Weights of a small image colorization model.
Model: 40-pixel images, activation relu.
Training: adamw at rate 0.0022, 10300 steps, batches of 256.
Rows from block 3 of a small image colorization model, named by matrix and row number. Rows with one number belong to one channel. Each number is 128 + 32 x the weight over its row's rms, rounded and kept within 0 to 255. All counts start at 0. Numbers have three digits each.
After each channel's rows are labels from the 100 images, of 14848, where the channel reaches its highest value: "peak at" is the part of the image that holds the peak. Only what is clearly more common there than usual is listed. The data: crops of objects in photos (Visual Genome). In brackets: how many of the 100.
# convs0: first 3x3 conv (model.mid.0.convs.0.weight, 144x144x3x3, each kernel summed), inputs 0-143
# convs1: second 3x3 conv (model.mid.0.convs.1.weight, 144x144x3x3, transposed, each kernel summed), outputs 0-143

convs0.86:131163131133162130143138145151136157134139130133126148166128141129129132141144145142151128196130166152127161142135129137134132139199193146154134135158162148128129133150164151137147133132127136128150128140141134147138140165143134136169254147164179154135203136144154146135199130129134175131130159133129134149130144136141143144137137186137220136145137149135141255204150135145138136177151133153191145140156157158212148134193139135137143
convs1.86:147131150143090195115079099113124127120180123140141136157127109138121106102068146124115081125108124091079139099173150129129110134153096111116126145094147141153138207158195129171154179191140198179158181180163196188153115103137043101093109112131124089099115135151114067083028108128105156122111150105122093142117129129064142101152141109141089128130160133150125122143183145130132152091107103082124147138121075115079125143054166114119091
peak at: top right (28); bottom right (27)

convs0.43:124113124122159121126132116136126129121134123133130125134086000101118085112119120098089108182083129124111112114114077114121116115041210115115127124226149111122113101131132169117112108108124083085122114131134097093104107088113117115073095114101079096116117125105095103121176114121125129130122133118115122092123127117126097119116111086116124109097116136108120137149120117106115115099103126102066097111099094110103098119085114115112115
convs1.43:131135123118084093127096153087126141123000119131130136165110077102090103118082125104128106133123138130063073116073133093102127087099134093126048108089153086118124154130162156089168116130099132174115139170130137151126084107149197131134140128143145131107124131125123121116167099065102155089103102088101090125113140106043094125141120128142145108162098128120128125131124133129150119184151075191162120103149115125118121116121134173122160
peak at: top left (54)

convs0.6:130154131128191129157144146171137134136146128133130141152126125131128128148143140147148127161130162148128155150136130134136133161169193140165126132137145147129132141149153170138146133127116132132139130137138145133140157209143136138159186144201236161139182139152164154140170130129135148131132178139129137162131147139145132152141145232140190135144142158139144255198145141149141144169149132193194143150159173155184155138166147144150140
convs1.6:135138147138058177101084084102103118111174117135137151185113116134111103100043156118111081132091128094078135105145154126127120132145073102109128146100164133145142190165182104128159160154090174170136166170156224166132112095148038086099122117133128107108120140156107056098045110113103163117105151096116107143110136125039137092153148116142101130115170129150126125134161153134139155094114111109137164154121060126095122141062186116112100
peak at: bottom right (44)

convs0.100:125213140131177132135139141122144116132137151146140167136137179141130157152138147169138130151137133138138160141138129138145152153168132169145147132134115147123148137160140225142148126173167139150147144137144151173140145204142135132181215140181186142137231136143169156135084140134136146120130219133131144153132138148132156135133139209139141136151133146142140203231140143149136142176157123188214154140150170157187146128164140134137159
convs1.100:141120142146178169150143167162121134146178118139137111085158136148177145118122107166133172123146114110175134099129124133129125115173140122104105128120111116142141194229185157199164168151152185171237160219169192171185119133094118133110096117107150113126121107122129109110064126145110092122187131113138095108106104123129122102144097102127120122167151160113119098099130125123131125108108088050108069104098097056114117111090079083119107
peak at: bottom right (39)

convs0.94:121154119126131143117102062112093111097145119119142126089135120119127129115101092128142139111146075101135117078118110128125112123140072119093132120085085106104119087121087069086116109139160120151091147097110136144122161197157154151182188165187168173161162150167179176162109106115072097118135146100123103084105075137125124127134159165145150139165137181134157190185143158148152157168175152187177167174180190161174177155190155184170172
convs1.94:146156151165179157163136148125151159131133155162157154099157156143139151141117111132143157118139100143165110112136115120150136119162135113113115149123094131129139191169185198194166171168193177175203184206190200176190116114086169123111083118101114117120107078081096136127121143122127100147144109149129101116144112126131120138115100119084104143173116123106101116109127076122088092123093056089075066090093086082115092093107100092100090
peak at: bottom centre (29); bottom right (28)

convs0.75:125170129136166132148132138151134130125134126129126157145127130129126132138136140144128126148131153146127161135140132138128133141164161137146123135126126155128134133142151135131157126129112130128144129140142135143132147193149137137166230154203193165134186142149179150140172129128129166127131151137128136149130131140148140136142141196141187139151147148141142255210156137155145139204180133174206154142157185165255157136186144139143158
convs1.75:147137147142127202130100118128123130122178140143149140137129114136130120103094135125125098119116123087093151105139138136124121128163097120123121142097139132156140217167188147189188171182160188184196168198177214202179102101121042107098104102118123081098114125138103052085045114125119140126131135110121088134123122131080140113151127101131090124146148128135119094129164135126128142094107108062116115131116075105082111130048138107112107
peak at: top right (32); bottom right (29)

convs0.132:135158132133160131154139144149137154137142129134130138179129137129130129142148142148144128214130181150127155144135131136136132138182203137147135132182161145129130134151155160139138136131142136129137129141137130136134138164142135136184201138162193153134234135140156141136233130130138156133131165135129133144131152134142142147137138179138253133145137146139140255235138133145139135172150132153180146140147155138151142136173145135139135
convs1.132:135138152141048170095070094077108125116142113146130135188103106137114093094070164116115075129084136079073115107139148126125116131148050105114118147099167136150132184122180112124146192179103172176129168146144195179137101109145039099093129116135129107089115138150102062089066112103109165116112147093110083142127134129018133113146155120141111114119145128158123118141156158130135151098120099107134159150128061119093118142056158117115095
peak at: bottom right (36); top right (27)

convs0.91:119203137141218126168119107106122043114138144146132170109139255144128150144123116179136128118131122118137157133133142136134156153154138142159128135121113147128133122141154189133150125170138130141131133127134144142139123176123124116130222130163169116126166122119141163125028134131103116108132253133135116157128111151132140144121122216122125119118105150127122191228130131126120126124119117183184124127135151140225131121108123125118126
convs1.91:136138142139204194159145147151115135116175132134146131090138136133154138104122103137126154109134111090170138121119130141129123112160118128112091128115111119128117221196183161212161181173163184170255144220169210172168110110096111118110112107104129086113115116124127107097050113132107095120173118117129095118113110120125113107127111119125103136149133138109124105118130124126125124104111105061099089123107099104102117109078113105108101
peak at: bottom right (38)

convs0.53:120089127121251129169125114134140104131148105119131138129055003087106040118127151084117084104065127131090125138096091108127126159113114142113176119172127123129125120147115066112122093100122096092138097128139088063139108078112120114072083123095190089114113121091118120121063112110133149124116196115101130107123132107132142128118094064118133124128121108114118093057098119119117115085117122091067112117097091113110107112059119102099123
convs1.53:137145120089012117158131157143151140127010096124093059127133052083127084156165109103129123126101214153103138137104141130098128097114155107135086096108144134098116134115198204098156158145165121192144125166116231138118074141128175166127122118125148152157131128146183160139139112100123140125141092127093118129104135112098115164147081111130150086153109150110160103100119117128180122116146111178169148140162125163123132123129143191135147
peak at: top right (43); top left (31)

convs0.89:117116129150132137124103081149116120113129137118125149100127121127121124112085100167130128126123101105123111101152125118131126094134107106119118128116114163121129109127092079098145120144127119146107133087093153129118158196168154155196199162177182182154178164163187166161102110121098101132138142127125110149119103139151106153142159193150162139179141184149149207179159153160157145208190151192173189177167195165178184154207161157154177
convs1.89:150142168182188192152146133116134146138121146175154138111150143134141154138113120130132143117141109105148132120116113128137111131174102114121127152108102133156130234174182180192145165195202191210215185176196188208178097098099171112108091101102130110115099107104107109134105119138124118139169118127123100127157116126132121139137103109112113145182132104114114102116137093126111113094094087087089102109098071096097111112102107098104087
peak at: bottom left (36); bottom right (31)

convs0.13:118122131138124150119127116178121147143137130113124161110126123131119121105101124174098132141129101119122113104169120128125125092133131115135106133112131173126137127134129094116150138150152125153114139103105175143116156193183181180191189163186156190161163175167183160171127105127112119136142125138121110167124113145173121131146168194150164149190145187149147181174174155177168150197194160181136176175153197166185182163196159171163190
convs1.13:166141169174179168157147144120146141148117131177173147134136145119130149133118136113124130110141125094125114114128100124131109122160105121103145139124091120127132222202187196171158167182211209166187172192191162188192104098102167112099080102087134102095104108092086088113095113108144133130145117120113088120151120115132126145141111108110124128171123089116114112118139099123107113134118073084098099081086085091088096080108077102081108
peak at: bottom left (37); bottom right (34)

convs0.0:126158130134177130153133142159136136127137130134128143149129138132127133138130144142136127161130138140128145136135137133131137142173183135143137133136131147126136135145136132127140124132125130129140130138135144132135161223141137141197228139188227164140231136158179153134179130129132145130131165138126138166130140136137157152141150224140203136151136156138141255210139143147141144166154133183212158147154193141164159139193143140148142
convs1.0:142127141150143231138112117131131134126194140138136141133130115138136118100105139128126105128119126093109151111143132130128123128162107116119124141096133128154135226182193153192177188191183190182200169175161206228184106085123045113107110108113128096110114124127106055097076116128118135127133136105126099125128127130096140112144127102131116131168161136137110106129152128128124130094112110065109105137123073097091124134055137101117084
peak at: bottom right (36)

convs0.42:128102123119174119144148145139140138129140123130127127148084000101116078116127130072077105171078152130105115120109085115121117123038163128118147125244166110125117098137134181123112098101136079094133108139143103092109111064109117112071086117097073092117105120098097108112148111121141145125121156120115132106122163117125107110106113079115111103101118129108113101114125115103112119107108122091070093113106088105099099116086106115106109
convs1.42:123127118109112083135109158109149151144000137117132150143114067091098091109100127097123113126120124128066058109089130097097123085097157083126038101095146089112119154134171174087181125119102137168110124177136184156119093104150234136136139119169140148122132131132130128120168084073103131086105098098097086126127121104076103126137118138137147110167110149124149153123116136130149124185151094180166128112153127126123122115128127179121163
peak at: top left (35)

convs0.81:128160130131157129144134143144134148131138128131129144155126143130128133136138139143144127185131165144126154134133130137132129137199177139146133132150149144125130132142150142133141130130133131127142129135139132141137139170142134137178250144167176150134233134142158145134198128129133168132128160134128134147132140135141148146136139192135241138151135145136137255233143134141137135181152133152201142139151158144172146134182138134136140
convs1.81:145127147143132195137101124133131131134199124145139158135120114136130113101091141135129103127125111096110139107164130138130110129151122112129121149102150131160141216203212157191178179183161199175189169191165252205185110112125058120099114110120133105109121133134114085093063120127109133127127138110128101125122133135086137111145134112136109131144165144148118103131166139128127143083105107075112148139119069097091126133058144096115072
peak at: top right (31); bottom right (26)

convs0.47:144086116117159119126157144122133101148146092093117105135063000086105058107136131061087092061048126116095091137092060120127119162117112143112173121195123096130129127138128161125094095084158077070142095140148075068113122093114120121084107124111099113114075122113107121123074105114133159101113125116110133114119122108139149041114107102123076114112127120116120086147116123120119121090120121108062093115109107108112113113077110115117120
convs1.47:129121118091096094155149165185147127161021118115125118106163085120139132139095103150138156131146128133118100138187163110095110109120157097156071104093128131167143150181216195102215124094068131186119120162128255138168084144120176154138128127137156142132143124124150153123103103087102123131153084135102090130122089110136100172141063112113153090128102163093138126082106119119142104158157116180179167111137142143121131119143130157142187
peak at: middle left (36); bottom left (32)

convs0.1:119171132137125133131128127128127117125113124137122163123125136126124134135118134134141123122132122119126151134135135136124130135137126141151130136113118184126141107119101137103134119121108127130128129136137140131122184219158146152187217160200179185149187152167200172157122127123129130136134137138126134163126132143127138136156159213158155161157147154153154216199182161174152152185192142204189177160169201176196173146195171158159173
convs1.1:147128161155175188144153139123128134141179165163140137124138138139145130109121129145110144128132129102156165112117121138128126127185101126112118139128117127147137195191194169222183197169175185166240160208185180194202124105104088111101098108093140089120120122120103092119063130143148123126184130122126105121136125131139140107153132104130108142162141118126110089127162123119121129100104105052102075124101085101094111131067119100110116
peak at: bottom right (45); bottom left (26)

convs0.105:125178136130230133165140134122140086134141148145132155141130208139131160150144137163130127147130142138132168155134131140143157175151172158177137126157132150128149130144151214139149125148149131146146139135141137148153141205131132123144185145194179140135187136138151170127063142132132148113133255140135142159133141141135149140132135234135126133149127154138137183227115146143136142144142118206194126145151166137179142126130134137142142
convs1.105:140142134138147167157137148151121139128223113133140114074153140142166125105103087151131141113148079093171136104135129135124130126158137116100104123096110120137133188252190161170161166157149193180196141216152248176161104129112113124107097111111140117123124120121132111114076120149110091118161126117129089107119115118127126096131099095130118130155155148123127110110133121130130133102097109052109048115106050082104125121094113097097105
peak at: bottom right (36)

convs0.103:118211133140127153129111111123116123093133135144154146084121110124115123138105112115155125102143092111120141112112117146132138137170091135115154142079076148120140123142054133099132116142190105130133137131135161140126137184161140144207184157177172164138174153160182161158101114119088094125134167128126115122108078140125130139133131146146167142186136177135150220195129136156153141197200130186186151144192197158183158133217155150137190
convs1.103:138109168146175145159144133132138141140154131153119121104158155142146146135127132138125169133154109135175138116100098113138137123173116121107107120138088120125140190193183183201162172161208177166225181207190162173212115126068142119121063118113134133129110091091106116115129144134152109134126123129122111125126130120124147124140096094108112122188133111116111108111137097134109114116100047055089080088088076076097083092107113087100106
peak at: bottom centre (29)

convs0.48:128106126113168123134132130138132143123132122130123127144105000115113088119120125085084104163092145128112112113098087115116122126020155118117135124236178107125120102136130156122105111072124107099130112134142111088116119087119119125073095115104069102123106113104090114116167117119130175135116130122120131108122142095124103117114113096114101108102112133113115106116111121100106120111094123103068064116110093088094104123061110123122101
convs1.48:128123128104106086130108178101139151147000135121135141143111075088089093124091136103110110124127134129056062101083128088086125089086147089123048107114145071114124156143179167081174113119097133170108118181144161153113091111155209133141133117153147150117141136129126118115156092089105145080091096103095094124115117102088109125148121129130155100162117128132140154119121134133155125183159073166172122104150123119109117106130124160108178
peak at: top left (56)

convs0.113:130146130131168129144128135178143156126150129134129137143128132130127131132129141137135128188129135141127132130134131131132133133180203135135133130150147138128137135143132123130139127130140130130135131131137145132138152231141136141199207139187184162141230133157152152135221127128130138124128159136128137144130141133136138145135153218134209133145135170135139255210136144142137148170148135209196145149149189139165152136184136144149139
convs1.113:144136144149130210130081093084118134116163142147138155168118112138126106116093156117123090132111136086081152109111139128124127127162069115122133146089147125153133205146188168183161188202182195176178182168152165208166096085129052099101120107120122090092112124137101067070065108111112148130128134101115099135130145131061145108146139107129109132166139116139119095133158141125126132104123093057110109133127065108100117133058140110106084
peak at: bottom right (39)

convs0.44:094120114089149154088111070137116052105104135119127162087108075111103124095091107090073100095108101083113110109092122090093136086076051114126105111066089116138114110072142168094090090133069110121096125106109127122084123093113119122063065121094154105115097115124091122118000119123085122097116154094127106129119101076122107137110105089102079119103096109123115162082111117109107115092075127128112101124121097106097122124052113124115108
convs1.44:157077140118072039103208160164142136135065108114105101146141095116144130136112164141093170127150145180125102081136145112095125133124210095105034119105137083108154105212139048089145042122118125143100125141069166069069113109123198187132110108133168130151132121126121123147090141115137121119100139112109157099123122137116138122181096092143166090158168141129152138089121137129153118169156173145165144112148120160113155143127175147136161
peak at: bottom left (66)

convs0.39:085099095082116132094074065151072125068116094070106112055114122113090098058063076103063115102106045071128069070136104111089097064104070102098040106072061082137116117070085087106094086117087108120075118086089137107091131144125130126139113126134145134123128124129120133135103116122061093089122115115128103094117057130104105116127122148120133134152113127132123180134133125126127130133137123145143137140156147138155151128137131133137132
convs1.39:133177143170168133154180189137160189176154167158163158145151140120136154142125154140120128155161138164140138155147113147129134166138152145140152137142113136124146154164174200193178148176194128162222194184180177166169147137135175140159114144138144176133130117128125151135123144104132106146139124127122140151114174141178156147142182148147160151144135118154205120116123144136173142166099073083085048094092082096084110084112078118096123
peak at: top right (48)

convs0.62:106124102135095134112091107089083104087114128140128118086128115111111125105092096090089126104106090091126117117090113105097093115079096100092088115097084111113106099100096109088078111136092124127103142097098139152079185164176179165162174170178157160170160169166167172173129119112122112118125089105118102130114112098097106123160157158164153164172156163159164162165151159151153157183177169177179164166178174181170167163162176181172182
convs1.62:156151149162181164164142140137146148143136144149159151123127136118123146128108119143116140121138115127147118118135114121141107140147124124128122147111109139155140187157190195203196183199202188187220202193201214202202109119089151121113084114092131125112117079085104118138107139133121102140171112154117086114167111126161112133120129123105147153125126125126135131109129106126124113129109075112094086097094099085097115084112074096089107
peak at: top right (26)