{"train_examples": 61751, "image_size": 40, "color_jitter": 0.1, "blocks_per_level": 1, "residual_init": "none", "beta1": 0.9, "beta2": 0.999, "eps": 1e-08, "grad_clip": 1.0, "steps": 10300, "lr_schedule": "poly"}
Rows from block 6, named by matrix and row number. Each number is 500 + 40 x the weight over its row's rms, rounded and kept within 0 to 999. All counts start at 0. Numbers have three digits each.
# short0: shortcut pointwise conv (model.decb.0.0.short.0.weight, 96x192x1x1), inputs 0-63
short0.0:438443447452457472470426443465446427500458462463441467441408439461489459532522432516594526537504524526502517472513443477593447536510525519507535584484515584542552511595509482501489519669488550
short0.1:520486478490454430527431471462449449440499446468451510480466470461525474538476511545400508573507465522527499471500542481519525529512478497473545449551482418491414504402506496547512497399448572
short0.2:382429387391406420504388406436377392423416414435425465425414420407471420519489472511507530511478467535502516444486472491532445506472541500494517532520475524530505505514474485527512504528488531
short0.3:583559561600566506491575553565601586606543593578570541537566558584529534464470445515558533492531467481533469551517453539456566520512501519556538422537547592441534459567590536488435533578562528
short0.4:439430433434424414470401391434402380432434415444405458412442439434454440539503483523523533537498540516492447428470493483512429527465528474491548564555489524501505468510500446473495501543440540
short0.5:526533476538489389532442504513499474458508486495486547485550520506512520461566458520537572495484533433480391412460513544464487522401544502448598488588479516403522493498535410582512455587389527
short0.6:519538589567574632478574576561592600620571566537575519536564553567508567440509443473558464466528510491517476554508445527468562466507492480516497486457578567481556463629519519434446551591551443
short0.7:542576575561588609487594592565626586611564588548584521581553570562512571444501452486518479483537507465516474563520485529455576482517468489514504464485572538483515457557536504430430517526549449
short0.8:582534588565577585520583570538556611639531590541534488565573548599541536504440458534514503536523408494528515508500516533455548538490481536454514435524517497474515437528606536379422544520550577
short0.9:426390443457429474475421429454417417448455408444432462423427442414472443529510486540598529536494548539494461452462477488512431495483529482490538581506517572495497495568525464516504528629450512
short0.10:554586596537580557483552594564626606652528607537582506570523552597527564465487425492505502435534464480513473558528468506461527509495500502488480453481545558472507443643535497378424483550510490
short0.11:554587611547588609492597609567610623629564614536576528581549563558521570489485446501510479490522483485532468560519475522451572500543482518490510475527553536456509451583526511408443523532538486
short0.12:488482488465490517488475470466448452436470460467482490477456463484480471481497548471501476469467528520468501478477522462505488467444489482480471519430432446512477537409440478530524452437453458
short0.13:465409423419420391482407400425394392389456399439436451430408416442460425506519547494521505502468536490467440442470520482521442485457513443487498542461456464503488538444471460564558475485436490
short0.14:477423421431417410513447431423402379371431402442430458452436434433507436488557583467574512481467585511476489435464510455564450456461502463458483579431462505515562590473473455625600468522460495
short0.15:588577598553558533477623587547608605592550586557554540548576559579524553453444492466444487482524447463523492564521529526465590491535468496503476411469512448457409468457532558491486495404544507
short0.16:591556562504552491528567568527541586517531587519560535565585570549573531429490490479458494416492516451501509526501518512427506452529489489494443389417489461459474500496493558509545501420530457
short0.17:477417425416437383523440385418435389374443410433424455459424421436486422508542596484518518477461540514483507481482585476573468477504534491463469541432467476536529595456492506606614484479509497
short0.18:475424419424438378525434434427403383349444397437431481467450421450489429504520575482508524487448543508490491457481566470554410483469535473476490520465435475516508566418480484623610483439475493
short0.19:491497529559525630460542518539493535606534553554508457495541534511498507498492426495517469501514454523497594469504380505530445480525454556538468480419478574546505437583472542462374477519529506
short0.20:441437395424436424506431441434407388394435414423407449446440424434492427528540560485545515499470564521482494416466499448566413488466534478493486569447446508533549547483484475600596467529444537
short0.21:463422423440404404513419435430401383370434412443414458439423437427488422523520565491516510510465565516483498437470539457543442488438502466485477546460463462534511572420488474612575450453463521
short0.22:480458390472411392497434422436413335345440400490451471472488444495470455551516545517480476476472537513514496438502487478555496493506495441521461525417460450525470552395442488594516494418439575
short0.23:500494475499495423541480483465482457430484490501436491515494473473508504516505532508514517444497538496507442465480553520520486486469513449449511463475513420480513512484551497560529503476495502
short0.24:572559578555579595490586583578585579592562598555578518569556565567524552466493469491540468489536508496522499564515488528474590476544478504511505482465557533460515454575542511438451535537575466
short0.25:518405435434433386563472443421455415365435459451438481497476427455537446507513585472522520484455552491483559461505478451540409482539520537587438512442427490503526606437507547617586482444587536
short0.26:454421416434422376500409410439374352324448395448423447438440431434486424519526538497528526515472514529483498432482507472548404503468526484467483533472455488513504537450455473571556480487408511
short0.27:579602595548580594503609596566590617621578587551584532590565578590537570439495462461488450439524502458500513552517476519470558474526474517495478435467542522465497475540522533447473499499532465
short0.28:501450436474458365509441447438421385370459433485443488483447466457493480533504571485451502495484505522489503395483554465538442484489515436440458478491435385503477556385493463539544442400464536
short0.29:572591586558578562490594615535596599595551591536568528599560569568523570472491480449535440438497495473516457579509508507459566501510491506477488458421544507461512474570538492453461514512559448
short0.30:501461439455467394527474455460418433369480436464461482496469457474510473489510583466432509479465522502478521472498569451567419474496535502481429485398422416525484593354463531632599448367475513
short0.31:479424376439427362513399414436389364326445394460426478470435417449496432518526556470496512477467518515489526440495511471573409468462519500486458546434429467534520573415457502628572476460477524
short0.32:508560504533494540470487512519493476508492492514500528505523539531493518443512530520563477516495562483494455465437576502496565444415496440379482507418489460462524491463477442491516449496401504
short0.33:448400375446418447528398408445368359375435419446434424447460399440505375530495533482513529492496515530476543425497479486605443483472505505482473534453416497534493524472474503556543474492457529
short0.34:467419419430428366515427432437389386393438403441423478455440418432493426522515559482477514483457503501473532437485517460571427475473508495507440517461441434528488552404453502605577462441459532
short0.35:501461427447432414529450459426428428389436436445439481461457443443515463496520585480485517506468534494476521458480562475538422500496510512505457493467427450518492577386487487598565443423509522
short0.36:572541539526506507563546532502539560494533526510537584547551492553595497520471585534414493522519504496507551506518547492513535531527443563501492414466442435518460567345536560626543466350492534
short0.37:524573587585578586496579594571611678650563591556571538550561572551514584483467429501471461503525464479508509543519446524440534505512448505509495448521528496482487442529497523418396512495519488
short0.38:455421427461428557498481440519476450518454518493451460446498458435528485542529476536621482552543517543531514362483451467586456547473567540502546575510476580552550433552562433441473487634431543
short0.39:476429461450445426477488477462439445426420465482496441421453471485508436508543524499553504494494551527475553509517485466532436489490492549521493541478486597553498523521482517527535485515510480
short0.40:493492522501487518518537521497500518530519507499526500509524487512531523468507475469551502468469509492529572541504449483528488513523468553517459528427481576503556528559466515514514509565532472
short0.41:508468459448485439491463452460456441430487442488476501468489460467500451492513556497492479506483547479474503448484545479469491501435497481463508512511412462490468527394458456552544435455452491
short0.42:512569557560553478516564577549534563537546572544558591544561577555529589445543461490533470474513525479497497492530492534465493469474505521452493488479492526474558468536479501486467503569440462
short0.43:509462497514483437520531499503501526473495528503481528498533526476476512565529463552492505534512519503491468400502492513439401554443531478461532504594416450474553480453433467437484479476360530
short0.44:538568537524512432507512547542521502508514538505513550532541519517494556455515482497495538501526551465515431460527565540436475517456493466380501484567512463430516482497544416423482504511483489
short0.45:471416467510435523508476444484508442487453472514455513488485464498539502545485529565591500539505531561520549358559467490547386528512511516477479534438450464570600504466559526537523539536434535
short0.46:473374423431447461525464436434378443349435452442428467484452433449519426552551563520640491527479584517503518435518476465545375493514523478501436617451460511559616553501455525540565532556482505
short0.47:498455455452441399512436460480455447392446452482448480481500454433476464573539518538579524533504535506520505388490507499471417511468546446484527529593473492490582504481479497482519500540455538
short0.48:527495495483487512541526511480465488445484501510515481546501465500571474460522600451510486466462516507482625564487531435622514463518467586588459485360468483552507593449504554644594467443594500
short0.49:505495475441478542528490457464465459480466473504524475483475466471544443502490570467536473482469487533477602553502465459615525469583455598587433509370496492567489586498525599613567505446584519
short0.50:479430407420427431511445408400403387373445398423435466470439428445495411512534615479538514485467555521496504485500568464555470473505532480471481544433471489542536600467509513646632504489509504
short0.51:543561484485503542503536495480440461456482487488502492507494502489593451461502585459459474480491461516470591552474555468640520423545471573548445477356467462584465581439486583686585469418573513
short0.52:486466435471457469506459486470451443422503463453430505489473486495474490515493537527511534464506538491501382430477555486479479492455522406462505463510492442469510544443486449516575494492442536
short0.53:410532472478450402465404440483440441513495439447499499403454492465435512513485475496484540472513453500469404436467517505487558499422520400393565510564521480434457460477504426503490445497346559
short0.54:482475493478494532500479510469464492505519490504508498451491468492531504482482486441507470499483462520473581572508484469547537463531479560516472501401516541517425537551483513514518492469541494
short0.55:487461440485451457519468442452450434428483444455459498498470473469497463520507517504507525499481511514500414423477551506513489487462535447482520500522468451461507524446511441523553486478450521
short0.56:569455470481447430538496485460453447394496473486456523551493493510545438482507624486528517470478525495506491514509611461538507460516509504490496490423458428509490603406521530646637481389523488
short0.57:474475474500467539470502435478473452485465489475500456503486481488516439516488571439591492508462501517505531524487489467595548448537475520560451535350534530562489544507530532574540519532589485
short0.58:551522469512512596514491525497544480435507493497544542567533522529577532559456581479492490478504478525518567488492557503564535420532526491492425404409481450571466540405608570572590528416534570
short0.59:485444454432436387534454469441391377333461426436458474498456442461493448494536608474522521467487540505501476513486582466583486457495535468461485522428476464519516611431491513676651481476493488
short0.60:506457464485465464511481442474481452434479467487445487495460482477480459494499553496509536503499524486499470435482553492515522489462550451487507520512481457499507511458500460545549489515476509
short0.61:498491482482472515502493472501507501523485505493470487504483473496498483539440506527419527521494436508505507462505512493507504517510504498526501469559481425513428482433483494474479494418478527
short0.62:478503495496507528479540485496521517508484522516492485487485487493504496504465508521431495494506431526489540483515518470554480515514491542509472494507471444540501502435483522496501451442498507
short0.63:533571570568559599496614584549601639647560592562603551565557559564532579470467457500441451487511450472505538555530454509478568492521448522546491429490508470514462475485496536477423494457543485
short0.64:516591588528562584485569575556654605684563584549579501531547550559520576452462431484447476476507462470493534551511458517476552494512474529535477448466517487503456439511460511439418482485530475
short0.65:559496506497501464543529534509526522443492523492516499529489496525548452466449583484393475494473462499463625530516545481553503493534483578543447466444420455549462567340442563600581449377536486
short0.66:500554561550534576481506538566568594655541598563536510489530544550496504489417366518442487490509391486498502507502409526442563509498487538534519489552517525454449376545478486324344508520513489
short0.67:536495480465496533499545501458554517489445526509519458494492486526545439502496562484524507478464448523485599542485482453604490487545501609578433496374447506580531574464485579623563475487619504
short0.68:525545543556519538514570546533566560527518564531541524562494539545524548485434511491417506501501446506509571529517529506519499505543499565566468441463452460530484523417471575502510462454548483
short0.69:527509501514497490513521521493531539448507506539491522521534516540526470478472581510451491511504498463503518491525566490520513511508512527513505491486449414518482548396518500567535461431486520
short0.70:494477451473454567526475467486466472479489478512467496485469447505560455502487559543519516515484486520490611490512491484620489483542489564540466505430438494583572539466483566599517483520571539
short0.71:487490453449446486512463475495530464506463535482447455458486502482493472496474523512470514537526440538497532419506531504555470507460518521514480493482414454518497513399465479532542477465473531
short0.72:509474519488483426506470516494515487431502496486478537502509526521481512507514513521507506510532544481517361458490527513436494506480503399443519503573508447434530504498515472477532517522471509
short0.73:568531564562562571497573591560619620618565581564553540552579593569518576490446425520473466514528428483525468547538459535432541511522444502515517420538542487466477452544531535419409532518523492
short0.74:518532582559538433462537534538613587626509575532511532532523570534481514464426379520442544513538404502503449511506520529384504577498523534480579409640525513452440385535575480404377511485478533
short0.75:562546589568569589482589584556593588593562586545563547566555572573499563478482439518535480501545492451528446563519468536428593514536455500507528468536570544450510427583577494394428560551572486
short0.76:433456484444469444487448487450458456472473484444476455456429468481444469484437349464496469522505424475465408483473457494431426513506539448473526498583556542437460394622503459324434536536462517
short0.77:533553580592560524501575587549573585597549580536568558582563581576517564486482424492463466489572499476503392540531461540397534519535464439487545442561560463433494463505531503423452545521490503
short0.78:472414485457470500507461461479446473469467442465449466503477497490466469518490379507606520520509532521539449475507366467483419525504499474473485560450503578498662444617513518415458551654516483
short0.79:427477471498472523486469465505460453546498479493479443418431482466437482515448402561551503534509469511475448494479432502502456521500509465451524558608546553523497449631514438391432505620469536
short0.80:508564586572562619478577558566577586665569588552545508545542567556509550487443368506474483496543443493494496555519418512441526510519465535514510462539547532467498429560501525405386525534525494
short0.81:504522494488495400456473521515498464496498502506492523485505541503472519407564431496544534483490547475446402481453488505448504512444534496440551504546499565429527453579516430472482474593455491
short0.82:523572567560585623472566547580585607660565600557568530540539567545503557486469386509511463493527471479520466534508412521434555504509471494516513475549546524452497407579527488353387538554516488
short0.83:436530513515514561471523501559554538604507520502482471469507510487452520496494383516570471513499502502511474553489404509479505500517505495496513532514576576487509427658524485399416563630546486
short0.84:480474495496505433472464506494499477483499464473466496474482487479446499509515396503586524506494513479486380446473430499396424495443526431439535536602506554423564440612491438380430490667431463
short0.85:503559608578579676481564535573583594665569590549569519546551562537514536500477401517519458492526458503519491531516408525459518502522458502508512454585528548487513445604522493378385513567519507
short0.86:488487477488495421469446466502479461467494464477478500450490500469454488465572408507590503490503575463489383444454447504405466500441525421435566529615532579384542428570492422405438495599405476
short0.87:534582575568570636482565569570613611649552600535561528556547562558523546479474418519536492495513461496534498548514421530491558494562482521517512462513572561474515444594532529384396538565569503
short0.88:460447488502508538480496466501510496525496471492454482489480487477465485553458411553523505534501469512516445433502434496445449506476484424476517512566529494494508440550515485356401544540442540
short0.89:513487544500541465479495518518526541567497515499556533516520515507447528457453397463495499489488456470512427507472440500385461495496475449441559454610553529391473382606485476260367530537464466
short0.90:482469503512480549469485485520523525500510511501488485464504499521444510556414403554432484559520379540534469470498435510443473536480473421452549438596534448470411413503506488391399549472449551
short0.91:503505530499519564449525511519541570642496532502529465490468525511487533477464387533558473490516486488505444510493413518416524509496488462480533487560577544462492423648516435328365528595485476
short0.92:514443487480476379489474499507444495411481494497492542506517486481476509511504492514549493510498543484494344428482529493399450538420521391400569498593521490441556468523552437425483524579419497
short0.93:486543523511543529466492534536539535589513519512526494492507533500500539482482381483532459497504493479501460530498436516469511509483468487464506489539562575467502426617482451352421513584489480
short0.94:479506531530529606459491492554522563630532535544523512529512502534480548513425405518505466491482445482499475486504414494456499498520408476491517475508534519486516402570513531369365543558537519
short0.95:523525537534518476442514527526524540551528526513533496523513523527474520462506445524512490506523489453516430524490507510392525533467477496470561470586515534447502437547569419401432482544509475